config = dict(
    arch='caformer',
    n_mels=64,
    input='log_mel',
    targets=['voice'],
    activation='relu',
    init='orthogonal',
    optimizer='adamw',
    beta2=0.999,
    epochs=149.9,
    lr_schedule='step',
    warmup_steps=1220,
)
Rows from block 5 of a small sound classifier, named by matrix and row number. Rows with one number belong to one neuron. Each number is 200 + 40 x the weight over its row's rms, rounded and kept within 0 to 999. All counts start at 0. After the name is the row's rms in percent of the matrix's.
After each neuron's rows are labels from the 100 clips, of 14848, where the neuron reaches its highest value: "band" is the frequency band that holds the peak. Only what is clearly more common there than usual is listed. The data: read English sentences (LibriTTS-R).
# fc1: MLP up (model.blocks.5.mlp.fc1.weight, 512x128), inputs 0-127
# fc2: MLP down (model.blocks.5.mlp.fc2.weight, 128x512, transposed), outputs 0-127

fc1.199,112,168,195,183,145,210,217,158,201,249,237,227,276,169,100,218,260,218,210,232,169,198,199,176,257,218,222,149,223,284,185,155,221,224,264,300,218,128,189,224,139,180,210,164,189,128,161,231,194,222,213,162,152,156,207,216,187,191,191,260,199,188,175,193,151,181,229,194,230,238,207,238,234,170,272,252,193,164,188,214,227,150,248,216,178,201,218,191,208,196,202,188,223,229,125,228,215,205,117,311,224,144,214,230,229,169,161,223,180,193,129,180,188,194,99,172,211,165,260,219,302,302,234,207,179,218,213,214,197
fc2.199,109,216,170,242,233,181,158,223,207,226,150,169,171,217,195,250,193,130,194,296,180,238,233,265,121,230,174,203,103,151,217,207,124,186,208,141,186,241,239,223,187,263,187,165,251,243,183,187,135,184,184,248,222,272,185,171,168,221,180,143,187,235,236,259,200,171,213,197,175,199,166,202,164,211,161,151,125,157,155,188,242,226,195,247,245,182,176,188,210,198,207,173,206,188,225,137,184,257,230,157,149,222,241,286,283,207,245,161,134,257,260,220,260,199,235,179,226,233,126,178,194,210,202,234,283,206,174,232,274
band: 250 to 500 Hz

fc1.129,089,140,143,192,149,236,248,219,200,227,194,276,217,147,161,197,193,192,189,206,201,199,198,148,147,163,211,173,257,201,204,198,249,212,248,161,189,233,199,257,196,204,280,201,251,157,215,192,181,209,212,214,197,156,131,208,203,213,175,172,127,265,212,113,181,136,160,179,158,206,186,270,211,249,250,227,265,218,282,242,204,191,236,212,189,141,229,261,211,170,214,187,255,275,175,162,218,218,174,259,194,151,203,94,187,240,196,207,207,145,237,287,171,210,238,243,254,155,146,170,203,220,243,125,105,203,155,239,233
fc2.129,088,231,218,217,266,200,214,248,208,191,203,69,189,172,185,237,220,221,224,198,179,166,231,209,142,201,216,247,247,191,175,222,197,186,174,199,214,248,215,269,242,237,165,241,258,164,153,199,203,209,122,125,165,201,236,215,202,242,244,206,153,259,211,214,178,130,208,185,208,180,125,224,210,201,217,42,204,192,189,173,195,257,210,220,130,228,187,183,208,191,180,151,288,218,183,185,196,156,239,219,83,178,222,191,226,220,269,202,132,177,235,206,199,200,158,204,280,177,177,229,243,119,217,199,246,234,203,159,255
band: 500 to 1000 Hz

fc1.338,068,148,203,194,203,222,240,213,221,173,168,228,270,175,180,185,267,182,162,250,213,174,186,130,120,196,257,197,212,160,225,254,196,155,96,169,188,256,277,222,190,187,254,187,175,231,251,216,186,206,169,160,172,251,184,159,204,206,232,196,124,218,231,130,146,177,195,135,226,153,239,207,240,279,214,232,206,168,209,268,287,181,153,178,171,241,180,232,188,189,245,203,161,207,218,106,226,217,153,216,199,122,214,143,236,220,208,236,150,217,229,224,165,234,234,249,246,248,94,243,206,193,219,169,168,265,196,241,156
fc2.338,078,156,199,156,218,188,277,193,208,170,244,188,221,144,166,151,181,163,141,193,187,218,207,173,202,216,203,150,286,175,201,181,218,197,182,226,206,121,194,136,150,165,317,285,212,163,226,271,205,228,186,189,223,149,142,209,272,207,155,141,208,185,161,180,194,159,235,169,186,169,210,175,186,203,259,206,191,285,195,240,185,172,196,188,201,151,211,163,174,148,156,188,318,214,138,269,149,219,201,252,105,195,270,205,180,176,147,187,184,183,134,246,211,169,198,185,212,196,210,220,165,223,249,152,132,160,152,235,159
band: 1000 to 2000 Hz

fc1.242,097,228,169,236,152,177,198,199,180,223,150,176,208,168,145,216,216,185,143,277,193,178,228,222,217,153,204,166,282,211,169,245,220,178,269,197,163,166,232,222,129,155,242,149,184,157,247,160,131,199,210,192,183,221,268,132,159,229,193,170,156,186,183,189,206,135,249,197,221,251,204,223,169,196,243,243,242,177,236,201,234,236,262,179,185,198,227,199,144,158,229,217,259,286,268,192,166,186,162,345,225,160,241,191,235,173,212,169,126,236,233,263,226,164,212,227,244,163,236,250,236,255,175,219,107,171,199,245,178
fc2.242,099,149,163,197,155,170,141,218,179,288,229,250,204,197,284,200,204,204,266,267,138,206,213,273,238,306,209,183,216,183,246,154,243,225,238,214,244,255,250,196,224,218,284,141,193,136,197,235,191,202,130,158,185,197,173,225,217,166,158,275,201,169,212,200,234,201,196,176,180,180,128,225,192,200,204,205,170,127,164,164,172,198,259,231,171,225,202,155,263,214,231,146,167,157,182,242,132,177,213,234,218,185,178,249,215,177,212,212,178,202,116,158,214,209,143,136,150,221,175,186,188,226,241,216,225,146,310,220,256
band: 500 to 1000 Hz; 1000 to 2000 Hz

fc1.489,107,100,183,236,180,201,206,186,201,194,168,227,274,212,169,196,202,154,225,199,231,135,149,186,214,185,269,177,268,224,192,198,217,198,260,201,222,142,207,205,171,216,271,197,179,183,210,254,255,247,160,248,142,211,233,213,182,287,181,230,118,189,209,136,164,206,127,130,202,227,174,251,288,174,253,224,215,230,266,191,205,159,223,216,183,248,168,229,194,150,271,210,194,241,165,218,108,121,119,297,224,199,170,208,136,237,182,272,179,184,176,186,178,220,187,188,222,179,197,224,175,247,222,153,139,237,215,235,188
fc2.489,117,236,195,189,196,221,196,193,176,184,77,313,171,184,179,247,178,180,150,217,173,201,258,194,194,198,174,189,208,139,258,213,161,173,152,159,151,275,186,171,130,202,236,169,230,253,199,194,192,205,179,308,213,198,189,203,243,227,162,216,213,226,174,294,200,155,147,209,178,298,168,190,198,224,226,253,162,207,202,166,181,192,304,200,254,197,216,210,264,178,202,233,155,159,226,167,220,177,211,216,190,185,152,199,174,253,223,211,339,192,249,233,261,221,186,223,205,209,214,225,140,187,137,177,231,127,178,221,175
band: 1000 to 2000 Hz

fc1.463,066,150,200,207,177,188,230,174,220,193,133,212,243,216,159,146,182,125,183,219,180,167,155,182,185,219,246,146,260,241,235,177,198,121,204,229,171,195,226,274,166,242,246,138,224,143,246,220,155,194,184,228,205,224,115,201,179,258,164,212,161,175,196,164,86,182,232,158,206,187,151,222,226,174,199,229,156,222,226,257,248,255,215,123,154,163,263,285,195,219,156,214,253,197,133,230,164,195,177,226,215,167,218,164,278,228,157,242,183,218,228,241,193,128,200,185,238,205,182,231,255,225,213,154,129,224,183,273,285
fc2.463,055,211,191,174,248,224,199,196,162,158,189,180,145,245,176,215,195,237,177,226,276,271,202,215,199,229,265,266,139,194,224,200,201,195,212,122,328,232,235,239,187,198,212,217,191,225,220,152,179,118,172,192,164,138,234,234,223,166,130,217,201,273,207,237,280,203,275,150,216,138,218,211,213,219,234,187,193,199,171,253,212,246,171,141,223,124,182,156,177,242,269,194,216,195,198,270,228,121,226,181,209,144,167,163,156,240,186,201,179,203,225,189,311,160,183,216,134,151,209,221,241,255,212,186,209,186,213,128,165
band: 2000 to 4000 Hz

fc1.406,067,181,155,202,163,163,171,161,227,205,217,211,197,166,179,238,187,216,207,239,161,199,270,167,188,260,288,123,203,213,223,206,252,195,133,224,227,284,276,226,119,259,275,183,198,212,192,229,138,197,199,213,181,89,141,271,230,195,138,178,183,194,207,140,178,176,174,254,128,209,209,241,214,236,246,222,188,174,223,159,189,210,230,208,156,240,219,178,237,127,258,216,188,204,97,165,185,219,126,242,198,168,193,115,130,183,175,208,245,254,290,198,215,199,183,216,199,186,165,151,181,227,231,251,194,236,190,206,190
fc2.406,071,261,276,156,211,197,212,209,143,218,201,150,129,255,192,194,211,245,151,191,124,295,259,252,286,158,184,186,225,116,180,152,189,262,259,173,154,178,249,163,212,134,224,212,204,203,211,192,169,86,208,140,169,217,119,202,195,223,144,238,182,145,216,213,208,235,196,222,230,106,217,195,212,203,225,174,189,201,195,181,226,265,160,176,283,233,163,180,144,235,173,221,208,226,240,208,259,235,251,213,265,185,187,201,197,269,219,167,117,213,255,208,199,205,168,164,184,177,187,202,193,210,191,229,272,215,239,184,210
band: 0 to 250 Hz

fc1.102,220,124,186,235,153,244,218,200,214,224,152,197,212,173,220,123,193,160,216,274,153,142,194,208,213,234,161,196,184,313,210,257,270,169,243,175,213,149,169,212,218,154,271,182,227,186,187,211,201,176,230,158,208,240,220,184,165,238,249,104,173,227,234,139,132,205,115,142,259,237,160,252,207,225,214,239,191,175,219,191,241,219,193,199,179,215,191,239,198,98,224,238,195,219,208,150,175,218,151,255,184,209,159,200,156,247,236,264,141,175,258,229,180,224,269,194,210,190,171,234,155,173,279,176,141,216,228,272,160
fc2.102,242,204,194,177,178,134,197,152,267,126,200,175,230,144,237,193,275,198,242,168,236,219,182,96,222,206,141,165,200,173,214,267,288,216,219,216,167,212,174,149,208,224,215,193,186,255,246,211,224,284,237,237,222,213,150,197,190,213,173,216,156,178,211,212,190,168,295,196,161,186,207,178,228,231,248,199,231,169,244,242,132,208,224,178,211,216,208,151,276,214,176,253,222,262,249,78,236,204,196,251,162,202,167,120,144,135,172,210,258,190,249,188,222,192,178,226,195,230,191,231,174,180,273,188,140,194,128,253,156
band: 1000 to 2000 Hz

fc1.422,062,174,168,200,187,169,246,198,197,215,179,208,197,104,144,196,230,201,166,240,183,179,202,168,149,219,238,182,256,146,186,251,214,200,221,208,204,190,199,177,195,118,245,209,251,221,194,178,212,210,217,152,275,246,210,166,182,255,186,135,204,238,221,95,166,230,171,183,223,201,182,257,254,228,191,242,211,153,217,286,239,169,144,162,154,189,199,157,190,143,165,248,252,254,242,104,191,156,142,246,166,194,289,176,212,182,231,247,148,168,133,280,211,190,218,241,224,219,148,210,193,212,304,149,152,150,204,260,221
fc2.422,066,219,156,175,219,210,246,195,234,175,164,202,230,197,148,241,266,187,150,122,182,184,149,174,238,165,168,206,213,191,171,165,191,168,175,250,244,223,192,126,228,235,145,213,263,200,246,205,179,175,186,234,145,149,224,198,203,172,152,232,124,238,201,219,172,166,257,232,187,255,245,235,198,197,160,166,191,193,199,293,234,223,111,236,194,232,204,140,160,240,230,261,182,212,203,221,183,233,188,221,157,221,161,213,205,216,140,241,214,228,259,115,181,185,161,218,118,185,195,244,268,224,224,130,179,206,103,179,60
band: 250 to 500 Hz

fc1.198,160,140,184,219,215,216,250,171,176,219,189,175,177,202,166,139,173,184,211,261,202,142,203,196,156,124,242,182,200,189,133,232,195,166,254,173,188,156,217,213,170,247,300,145,189,198,186,153,123,207,173,220,170,216,240,199,210,189,241,222,192,199,237,170,68,65,204,208,211,251,170,247,200,236,245,244,211,255,224,188,216,106,177,190,152,236,201,307,168,95,236,210,194,158,179,243,153,204,166,231,180,158,227,190,238,236,215,219,217,196,181,246,184,205,182,202,245,198,258,178,242,237,172,203,149,263,236,217,218
fc2.198,156,225,239,205,204,202,279,197,148,229,144,261,172,186,167,235,159,126,103,237,212,210,209,201,226,174,286,224,165,215,165,152,109,167,167,216,216,166,230,242,113,202,167,194,187,216,181,192,219,130,224,227,219,269,215,176,153,162,191,214,267,202,191,199,183,260,183,223,213,189,281,162,195,233,194,170,169,168,162,211,269,222,125,186,270,120,209,183,174,239,187,182,161,179,205,296,223,223,196,185,188,205,236,179,271,263,168,187,133,245,235,198,217,168,208,160,220,180,174,245,251,242,117,177,138,193,147,146,224
band: 500 to 1000 Hz

fc1.4,123,144,173,229,153,219,218,110,247,184,207,270,270,173,165,153,223,127,144,166,198,167,188,108,257,230,297,205,247,232,136,182,211,166,147,192,228,139,209,211,122,189,229,151,228,222,187,223,216,216,238,213,190,181,244,228,193,210,209,222,184,176,215,159,142,135,162,169,177,311,213,265,212,202,200,264,196,169,321,177,249,157,248,167,190,217,165,179,206,204,192,212,203,209,232,190,178,197,138,261,240,200,167,204,172,177,213,165,255,221,166,245,177,183,201,237,166,204,182,166,231,205,191,115,209,239,161,251,131
fc2.4,111,186,214,248,114,201,223,151,166,242,163,158,190,168,124,189,185,124,193,161,209,190,235,233,207,263,145,191,204,262,216,266,208,247,274,197,146,163,150,145,171,239,196,130,180,186,242,246,177,167,165,206,294,189,175,211,195,264,103,222,186,164,186,292,166,111,222,216,191,215,120,200,208,171,233,200,215,199,202,190,163,190,246,179,216,245,165,211,221,173,230,216,174,197,184,257,167,174,218,179,139,249,163,233,127,261,177,152,339,190,159,176,227,212,191,205,177,190,210,186,152,213,165,194,232,204,156,221,181
band: 250 to 500 Hz

fc1.309,056,215,155,216,190,177,259,176,145,188,222,246,274,166,217,168,212,278,161,199,173,245,205,185,147,216,279,194,188,266,188,176,109,191,271,232,144,171,239,213,174,179,170,205,225,223,185,153,142,216,214,205,250,177,217,222,171,230,219,176,203,218,209,230,167,179,255,182,175,215,224,251,151,164,183,211,216,215,200,138,260,221,188,242,134,265,209,117,215,245,240,165,317,252,244,216,146,185,221,190,190,198,234,146,168,164,235,251,111,202,188,267,162,195,216,222,197,198,175,209,117,253,261,175,96,173,150,220,229
fc2.309,072,171,225,158,141,172,193,168,297,214,243,193,255,267,122,206,204,251,236,101,235,236,144,147,218,208,176,208,217,184,277,210,288,175,194,207,216,198,242,258,215,201,259,204,231,216,164,204,212,183,145,217,283,153,235,196,149,171,200,151,257,270,226,138,168,254,204,148,198,150,224,225,153,225,193,230,137,166,220,281,220,210,127,245,222,216,159,196,258,219,215,156,218,205,182,175,146,228,190,221,130,216,169,162,234,169,247,248,241,181,236,176,193,166,191,184,167,232,194,170,192,158,229,202,199,184,199,81,162
band: 0 to 250 Hz

fc1.126,078,170,189,192,155,217,244,185,92,228,203,232,189,142,83,211,180,172,151,266,161,198,235,227,177,128,175,143,240,251,185,177,210,153,189,190,220,191,214,287,156,197,251,203,239,140,199,210,191,185,238,231,194,208,120,196,194,201,221,184,126,215,146,129,215,175,174,204,222,233,189,247,166,196,270,164,214,165,203,254,213,279,220,162,181,195,272,229,192,194,195,183,247,217,250,204,224,188,194,277,170,181,277,140,158,209,217,187,151,170,272,279,237,175,259,214,236,186,198,177,241,219,189,119,122,153,219,208,161
fc2.126,078,223,200,231,206,146,140,177,179,231,201,201,166,188,311,181,210,171,177,206,199,214,239,275,260,240,195,185,205,192,178,185,224,199,195,185,142,203,273,186,104,102,172,168,266,218,240,175,246,253,224,176,279,90,209,171,243,95,74,263,168,171,153,232,229,241,195,208,187,171,233,172,180,158,152,162,278,114,208,212,151,245,144,184,216,173,169,180,192,224,207,200,224,225,167,237,207,231,152,226,266,217,228,183,193,250,156,166,207,219,196,206,200,224,253,234,222,169,238,182,191,205,192,184,199,189,232,205,178
band: 2000 to 4000 Hz

fc1.395,127,190,186,240,139,203,228,178,189,247,253,245,210,185,97,211,178,194,147,216,153,210,175,265,212,261,196,194,234,230,242,139,214,197,142,194,265,232,229,206,158,161,238,170,288,88,207,248,220,197,240,234,191,140,149,230,209,171,197,163,149,251,164,122,235,264,113,195,265,254,138,235,200,121,205,208,140,193,210,183,231,276,196,213,175,160,198,195,170,228,221,168,265,222,149,244,209,225,146,246,194,228,185,179,201,236,161,238,171,209,273,217,230,182,226,176,183,161,179,247,206,210,220,180,191,189,207,180,97
fc2.395,137,204,175,254,224,173,223,203,170,215,205,164,269,112,233,174,216,149,248,292,188,149,170,213,142,226,190,162,326,167,156,191,254,189,271,248,174,184,227,142,178,285,242,217,265,153,202,237,178,240,182,248,166,99,257,229,260,175,184,259,160,175,156,164,166,119,214,207,171,216,143,217,218,165,280,191,195,173,244,199,206,228,288,221,139,215,196,168,215,167,235,200,262,222,162,200,188,182,165,226,185,187,210,169,190,227,194,211,122,236,179,175,211,191,225,191,224,189,222,147,163,205,273,172,177,194,208,239,173
band: 2000 to 4000 Hz

fc1.89,071,177,207,237,163,197,206,238,182,221,207,198,226,102,168,148,277,111,191,215,185,253,272,257,310,210,216,205,246,274,211,169,237,233,245,209,218,212,245,166,244,167,227,175,238,185,149,199,154,225,266,145,235,217,142,176,159,211,210,151,193,207,199,187,149,214,145,171,211,191,168,178,141,163,254,224,221,148,181,272,248,248,211,204,170,216,215,195,154,188,213,127,288,253,258,159,197,196,254,245,154,184,194,203,179,164,199,174,214,242,210,186,181,183,272,195,202,102,206,208,176,252,216,246,153,106,166,227,223
fc2.89,065,246,144,221,195,143,224,179,189,193,228,121,279,179,228,169,226,205,172,172,176,227,174,212,241,238,189,207,205,158,175,273,212,222,183,206,99,160,258,216,192,189,199,260,219,199,194,251,184,199,181,185,299,182,241,232,189,220,224,207,189,124,159,203,246,189,234,229,150,110,161,203,205,186,221,210,221,174,180,209,201,194,122,204,187,268,221,189,244,241,223,118,205,150,131,201,173,246,131,228,145,211,191,201,281,112,164,241,175,198,193,245,220,215,161,186,160,249,238,129,220,185,305,202,210,169,166,110,256
band: 2000 to 4000 Hz

fc1.414,125,149,158,263,206,231,256,210,202,193,185,194,164,203,242,104,193,238,183,201,253,164,232,139,229,166,299,170,215,204,164,199,177,172,290,184,133,215,236,189,176,258,299,213,197,230,227,157,221,181,188,178,181,163,215,261,224,200,205,246,204,164,172,171,201,115,197,176,129,188,279,230,251,221,234,235,248,216,220,128,230,150,197,182,140,210,190,252,188,179,254,190,178,183,200,280,110,135,147,242,228,171,175,165,169,239,175,195,234,180,144,211,125,249,261,182,242,164,212,166,208,244,202,173,128,234,198,207,218
fc2.414,117,287,192,193,159,234,192,175,112,193,160,203,215,201,168,247,155,151,142,167,173,151,275,237,196,134,239,232,252,166,258,197,246,127,175,253,218,236,203,233,164,214,203,230,219,159,192,201,218,268,177,238,91,192,251,212,219,186,254,197,184,235,193,197,233,143,161,281,220,344,238,162,175,150,223,276,162,208,224,210,208,305,213,197,215,188,180,234,206,219,189,174,200,170,261,158,234,190,215,194,223,144,211,194,183,225,264,176,167,190,193,256,218,181,205,185,229,200,233,161,259,218,190,202,188,165,236,174,116
band: 500 to 1000 Hz

fc1.9,072,200,184,158,181,190,262,137,244,232,210,192,208,190,153,87,165,161,156,242,177,255,246,156,202,234,228,162,247,221,198,156,277,210,246,171,147,157,235,224,194,226,279,239,170,187,278,192,196,208,227,122,273,209,242,201,77,152,161,219,214,192,199,164,171,271,182,143,196,212,219,202,220,171,262,162,196,169,212,239,264,195,176,181,216,216,265,241,172,198,226,229,251,218,199,208,188,211,193,243,231,173,262,135,251,267,147,175,247,228,227,208,188,201,205,136,250,194,215,280,162,233,184,187,155,195,197,208,286
fc2.9,075,180,218,193,160,168,150,194,143,253,181,153,167,188,251,190,229,251,258,237,195,207,260,243,203,235,216,206,174,173,180,237,202,235,219,167,158,253,134,193,244,84,260,212,223,170,219,225,157,220,150,200,211,222,292,247,166,249,156,191,237,138,176,273,183,133,238,233,189,206,217,188,183,229,195,242,208,214,165,194,173,223,189,160,208,216,127,256,147,194,191,225,195,321,179,273,240,145,204,192,289,189,205,135,169,251,209,242,195,199,268,230,172,194,257,247,159,174,257,186,188,177,167,232,124,209,262,220,174
band: 0 to 250 Hz

fc1.152,081,128,182,193,195,157,236,187,218,139,257,220,230,109,216,190,250,171,124,145,219,235,211,155,162,213,250,125,268,201,211,183,162,209,106,184,181,264,269,253,113,265,279,178,184,209,243,251,179,235,208,138,214,177,138,239,195,174,204,230,184,215,178,199,110,174,193,200,185,243,220,238,252,251,224,255,207,203,234,163,200,153,244,140,202,214,253,257,171,151,240,197,216,231,166,238,225,241,191,229,171,156,207,147,225,213,197,229,184,177,285,229,148,133,247,226,223,196,180,252,242,216,196,162,180,190,142,194,218
fc2.152,076,110,251,141,233,208,267,217,255,130,216,211,163,204,177,213,193,278,213,203,214,212,138,189,169,219,151,209,187,171,120,169,233,270,185,246,222,196,167,175,197,129,270,162,236,210,255,207,241,141,107,179,176,212,223,207,207,189,232,164,255,195,214,58,244,206,226,170,220,158,196,223,210,191,211,277,248,221,217,239,145,197,199,193,173,222,218,208,208,218,183,279,189,204,216,122,203,239,244,264,171,217,183,133,158,187,193,261,186,154,301,187,172,251,185,188,167,226,233,258,180,208,209,208,177,189,219,210,129
band: 0 to 250 Hz; 250 to 500 Hz

fc1.227,148,170,214,152,170,211,196,169,252,148,227,223,160,164,273,191,254,99,181,176,262,194,219,170,150,230,211,192,220,244,197,229,160,185,240,227,211,274,230,184,119,204,241,158,165,195,287,217,175,264,197,178,199,206,142,187,205,139,185,195,155,173,215,138,62,175,189,142,218,262,202,228,240,227,198,252,229,179,215,159,160,165,259,142,209,276,207,199,205,196,196,240,211,222,169,193,222,225,195,251,183,181,180,150,196,297,182,192,110,249,262,242,153,177,285,221,212,174,173,219,164,209,182,151,171,189,170,243,197
fc2.227,130,170,265,153,240,157,238,219,225,112,257,257,240,192,148,218,201,244,162,181,196,234,112,222,156,132,212,199,241,171,145,124,192,226,112,206,205,163,165,174,132,128,278,156,178,218,282,206,239,163,246,181,185,225,230,175,154,200,196,216,208,180,178,147,206,238,267,193,218,117,232,218,228,234,247,190,226,208,204,269,213,159,176,160,217,175,260,238,157,250,162,266,165,230,161,169,215,233,218,231,210,254,232,148,180,158,156,268,234,222,267,183,129,210,149,156,203,192,201,229,210,199,170,194,147,170,200,216,168
band: 0 to 250 Hz

fc1.278,103,215,173,206,184,175,299,178,179,218,169,254,216,154,106,292,225,203,157,249,164,217,175,186,201,177,228,147,244,191,149,186,176,161,155,204,214,241,251,217,61,152,244,131,160,205,246,174,173,255,166,223,197,203,240,170,191,188,130,164,211,210,190,152,189,198,210,220,187,270,282,197,208,205,215,210,148,153,214,196,223,188,175,207,152,197,188,179,210,202,303,251,227,197,133,215,151,204,98,238,115,165,265,166,241,188,184,243,180,237,188,200,231,175,192,212,240,251,202,242,220,284,233,209,178,214,174,175,210
fc2.278,096,193,186,217,228,239,186,196,222,201,181,175,104,234,241,209,157,203,220,183,185,185,137,208,171,202,233,182,177,178,200,260,133,150,181,155,211,182,194,187,235,205,247,257,206,342,189,209,221,244,59,175,170,274,221,189,222,230,272,174,226,205,204,210,202,252,192,174,156,199,212,152,182,195,181,225,147,171,139,137,184,219,88,151,210,181,159,252,136,166,227,239,219,150,213,203,137,169,176,195,159,197,209,212,293,247,183,229,196,172,152,222,186,171,228,198,288,178,221,249,237,148,196,243,177,205,136,182,233
band: 250 to 500 Hz

fc1.492,057,177,121,217,164,175,269,146,202,181,237,238,182,161,217,182,151,167,213,208,193,208,203,124,180,208,274,180,257,256,233,185,235,157,211,209,154,246,180,196,206,176,264,157,179,171,261,228,227,191,170,233,213,186,177,137,167,208,172,212,142,203,219,200,173,164,214,227,212,214,185,216,233,191,232,243,173,208,220,241,191,185,200,192,172,229,208,227,289,112,247,276,270,230,207,206,216,235,193,246,122,141,219,131,209,252,188,263,153,129,243,313,209,154,283,139,250,212,237,245,193,206,163,190,120,177,237,262,251
fc2.492,056,121,174,152,166,205,225,234,206,172,138,167,332,179,250,191,250,297,218,278,225,254,194,230,212,247,199,208,152,222,223,190,254,261,166,246,165,202,167,174,167,131,158,156,256,202,223,235,197,178,165,191,249,172,156,186,238,159,176,129,240,208,193,135,166,130,125,219,142,149,196,203,198,208,207,196,259,194,187,122,230,223,174,194,151,211,216,214,168,246,191,180,161,271,216,165,147,228,248,216,195,207,214,236,189,236,195,199,168,203,282,205,135,278,233,198,252,191,267,191,170,188,248,240,223,231,189,181,161
band: 4000 to 8000 Hz

fc1.251,075,139,216,218,190,206,222,232,174,209,145,224,276,170,18,222,197,182,202,223,204,194,251,169,183,220,197,159,194,295,157,212,298,223,226,246,186,134,246,234,216,226,234,191,213,177,173,190,194,211,249,200,154,150,89,222,212,286,187,206,177,207,191,196,157,137,152,201,230,227,157,223,223,190,248,205,346,213,208,294,173,167,232,207,171,184,207,258,182,155,230,243,212,212,159,215,196,194,216,245,187,219,118,183,225,217,179,171,176,192,225,181,207,213,180,196,250,178,214,208,211,220,218,175,173,223,160,238,187
fc2.251,067,258,211,190,284,214,161,171,201,195,185,196,189,230,257,224,205,216,211,236,162,225,167,179,163,165,162,155,187,184,193,190,203,177,189,156,222,208,250,239,199,177,200,163,242,194,209,166,201,162,160,158,151,317,203,147,216,271,206,119,211,198,155,205,227,170,189,232,207,216,168,224,220,155,172,157,102,186,223,129,183,195,215,136,230,146,194,174,157,169,122,211,214,257,229,162,186,244,201,188,216,253,217,237,279,171,289,246,121,205,293,223,199,140,152,197,294,168,219,209,238,142,237,172,225,151,220,242,288
band: 1000 to 2000 Hz

fc1.467,146,176,233,166,201,242,198,145,224,149,213,272,280,152,194,173,212,211,179,152,195,181,187,136,227,218,222,191,151,191,199,213,243,178,97,141,222,136,194,258,201,200,242,193,189,268,184,230,270,143,217,223,182,224,150,212,247,223,197,245,179,240,213,96,116,208,237,169,233,223,233,275,241,264,166,212,221,188,254,234,235,165,218,154,199,220,263,196,255,174,182,221,123,197,224,145,232,251,219,243,267,192,137,125,197,212,210,160,271,144,205,249,117,213,144,195,206,182,166,220,211,185,224,131,157,203,188,221,193
fc2.467,160,202,221,307,238,136,303,175,204,262,175,130,202,113,150,172,163,144,191,228,184,244,212,190,127,225,216,162,298,207,128,201,171,165,238,212,195,190,209,205,160,315,243,197,211,165,212,200,170,200,233,259,222,141,167,255,228,203,180,212,182,154,140,267,186,119,206,221,149,178,136,176,199,185,252,196,176,209,206,139,232,211,248,222,151,167,206,203,175,190,233,164,260,196,174,276,201,190,178,213,146,194,213,196,193,268,188,192,210,165,191,208,293,202,210,218,246,186,200,208,150,204,229,168,175,228,136,141,196
band: 4000 to 8000 Hz

fc1.459,063,176,143,273,218,194,242,172,208,208,236,254,237,193,212,199,247,213,208,289,201,226,159,167,200,135,230,192,192,238,204,192,230,145,233,168,217,193,284,233,197,185,264,153,187,172,170,124,144,204,219,229,235,161,192,208,159,227,245,98,187,260,202,216,177,124,158,144,199,233,274,255,230,207,224,259,251,169,248,143,249,138,181,219,164,211,235,241,209,198,261,190,196,229,200,173,159,196,126,227,204,166,208,146,225,190,214,218,170,195,253,252,235,158,278,173,293,251,167,161,192,213,217,160,119,232,169,259,249
fc2.459,061,243,164,162,160,170,218,232,199,221,230,274,215,177,144,184,229,222,150,145,166,170,201,248,206,236,208,254,236,246,251,226,170,99,161,235,257,285,233,234,193,316,145,237,221,206,151,199,225,192,168,168,204,111,215,198,252,175,211,225,193,229,207,226,209,228,203,203,127,196,215,231,160,108,236,180,229,235,138,207,185,247,259,192,202,188,208,166,220,219,207,182,181,145,198,223,219,200,197,150,161,151,195,223,302,236,157,194,184,101,133,163,219,272,116,239,170,159,211,215,210,230,202,206,206,166,189,197,126
band: 0 to 250 Hz

fc1.433,091,201,215,216,134,161,196,154,153,269,195,206,223,164,155,209,259,277,172,247,204,185,224,198,251,184,210,165,247,201,179,165,277,210,253,211,157,129,197,246,133,108,201,171,169,146,189,157,184,239,253,139,180,237,228,169,202,205,189,219,165,158,210,135,182,106,178,225,176,205,197,214,206,259,280,230,276,146,268,159,178,167,222,201,212,212,227,242,220,193,209,207,212,257,239,132,214,184,183,271,245,101,207,167,188,150,251,205,156,180,217,209,182,122,217,213,236,155,185,195,248,254,181,181,144,245,217,280,196
fc2.433,085,197,179,264,230,155,161,207,201,242,139,256,180,182,310,195,248,223,233,288,201,268,203,234,254,254,193,223,172,131,196,176,201,208,218,167,170,234,278,174,202,223,150,160,201,233,209,212,142,188,227,222,282,207,220,213,237,188,161,261,205,195,269,216,155,181,170,210,166,210,192,223,200,220,223,166,172,199,176,230,183,169,198,196,194,268,234,152,188,200,204,160,187,221,174,195,131,207,226,233,240,227,247,228,306,220,235,141,125,308,187,195,228,178,201,202,232,215,229,194,206,277,148,231,210,152,243,152,328
band: 500 to 1000 Hz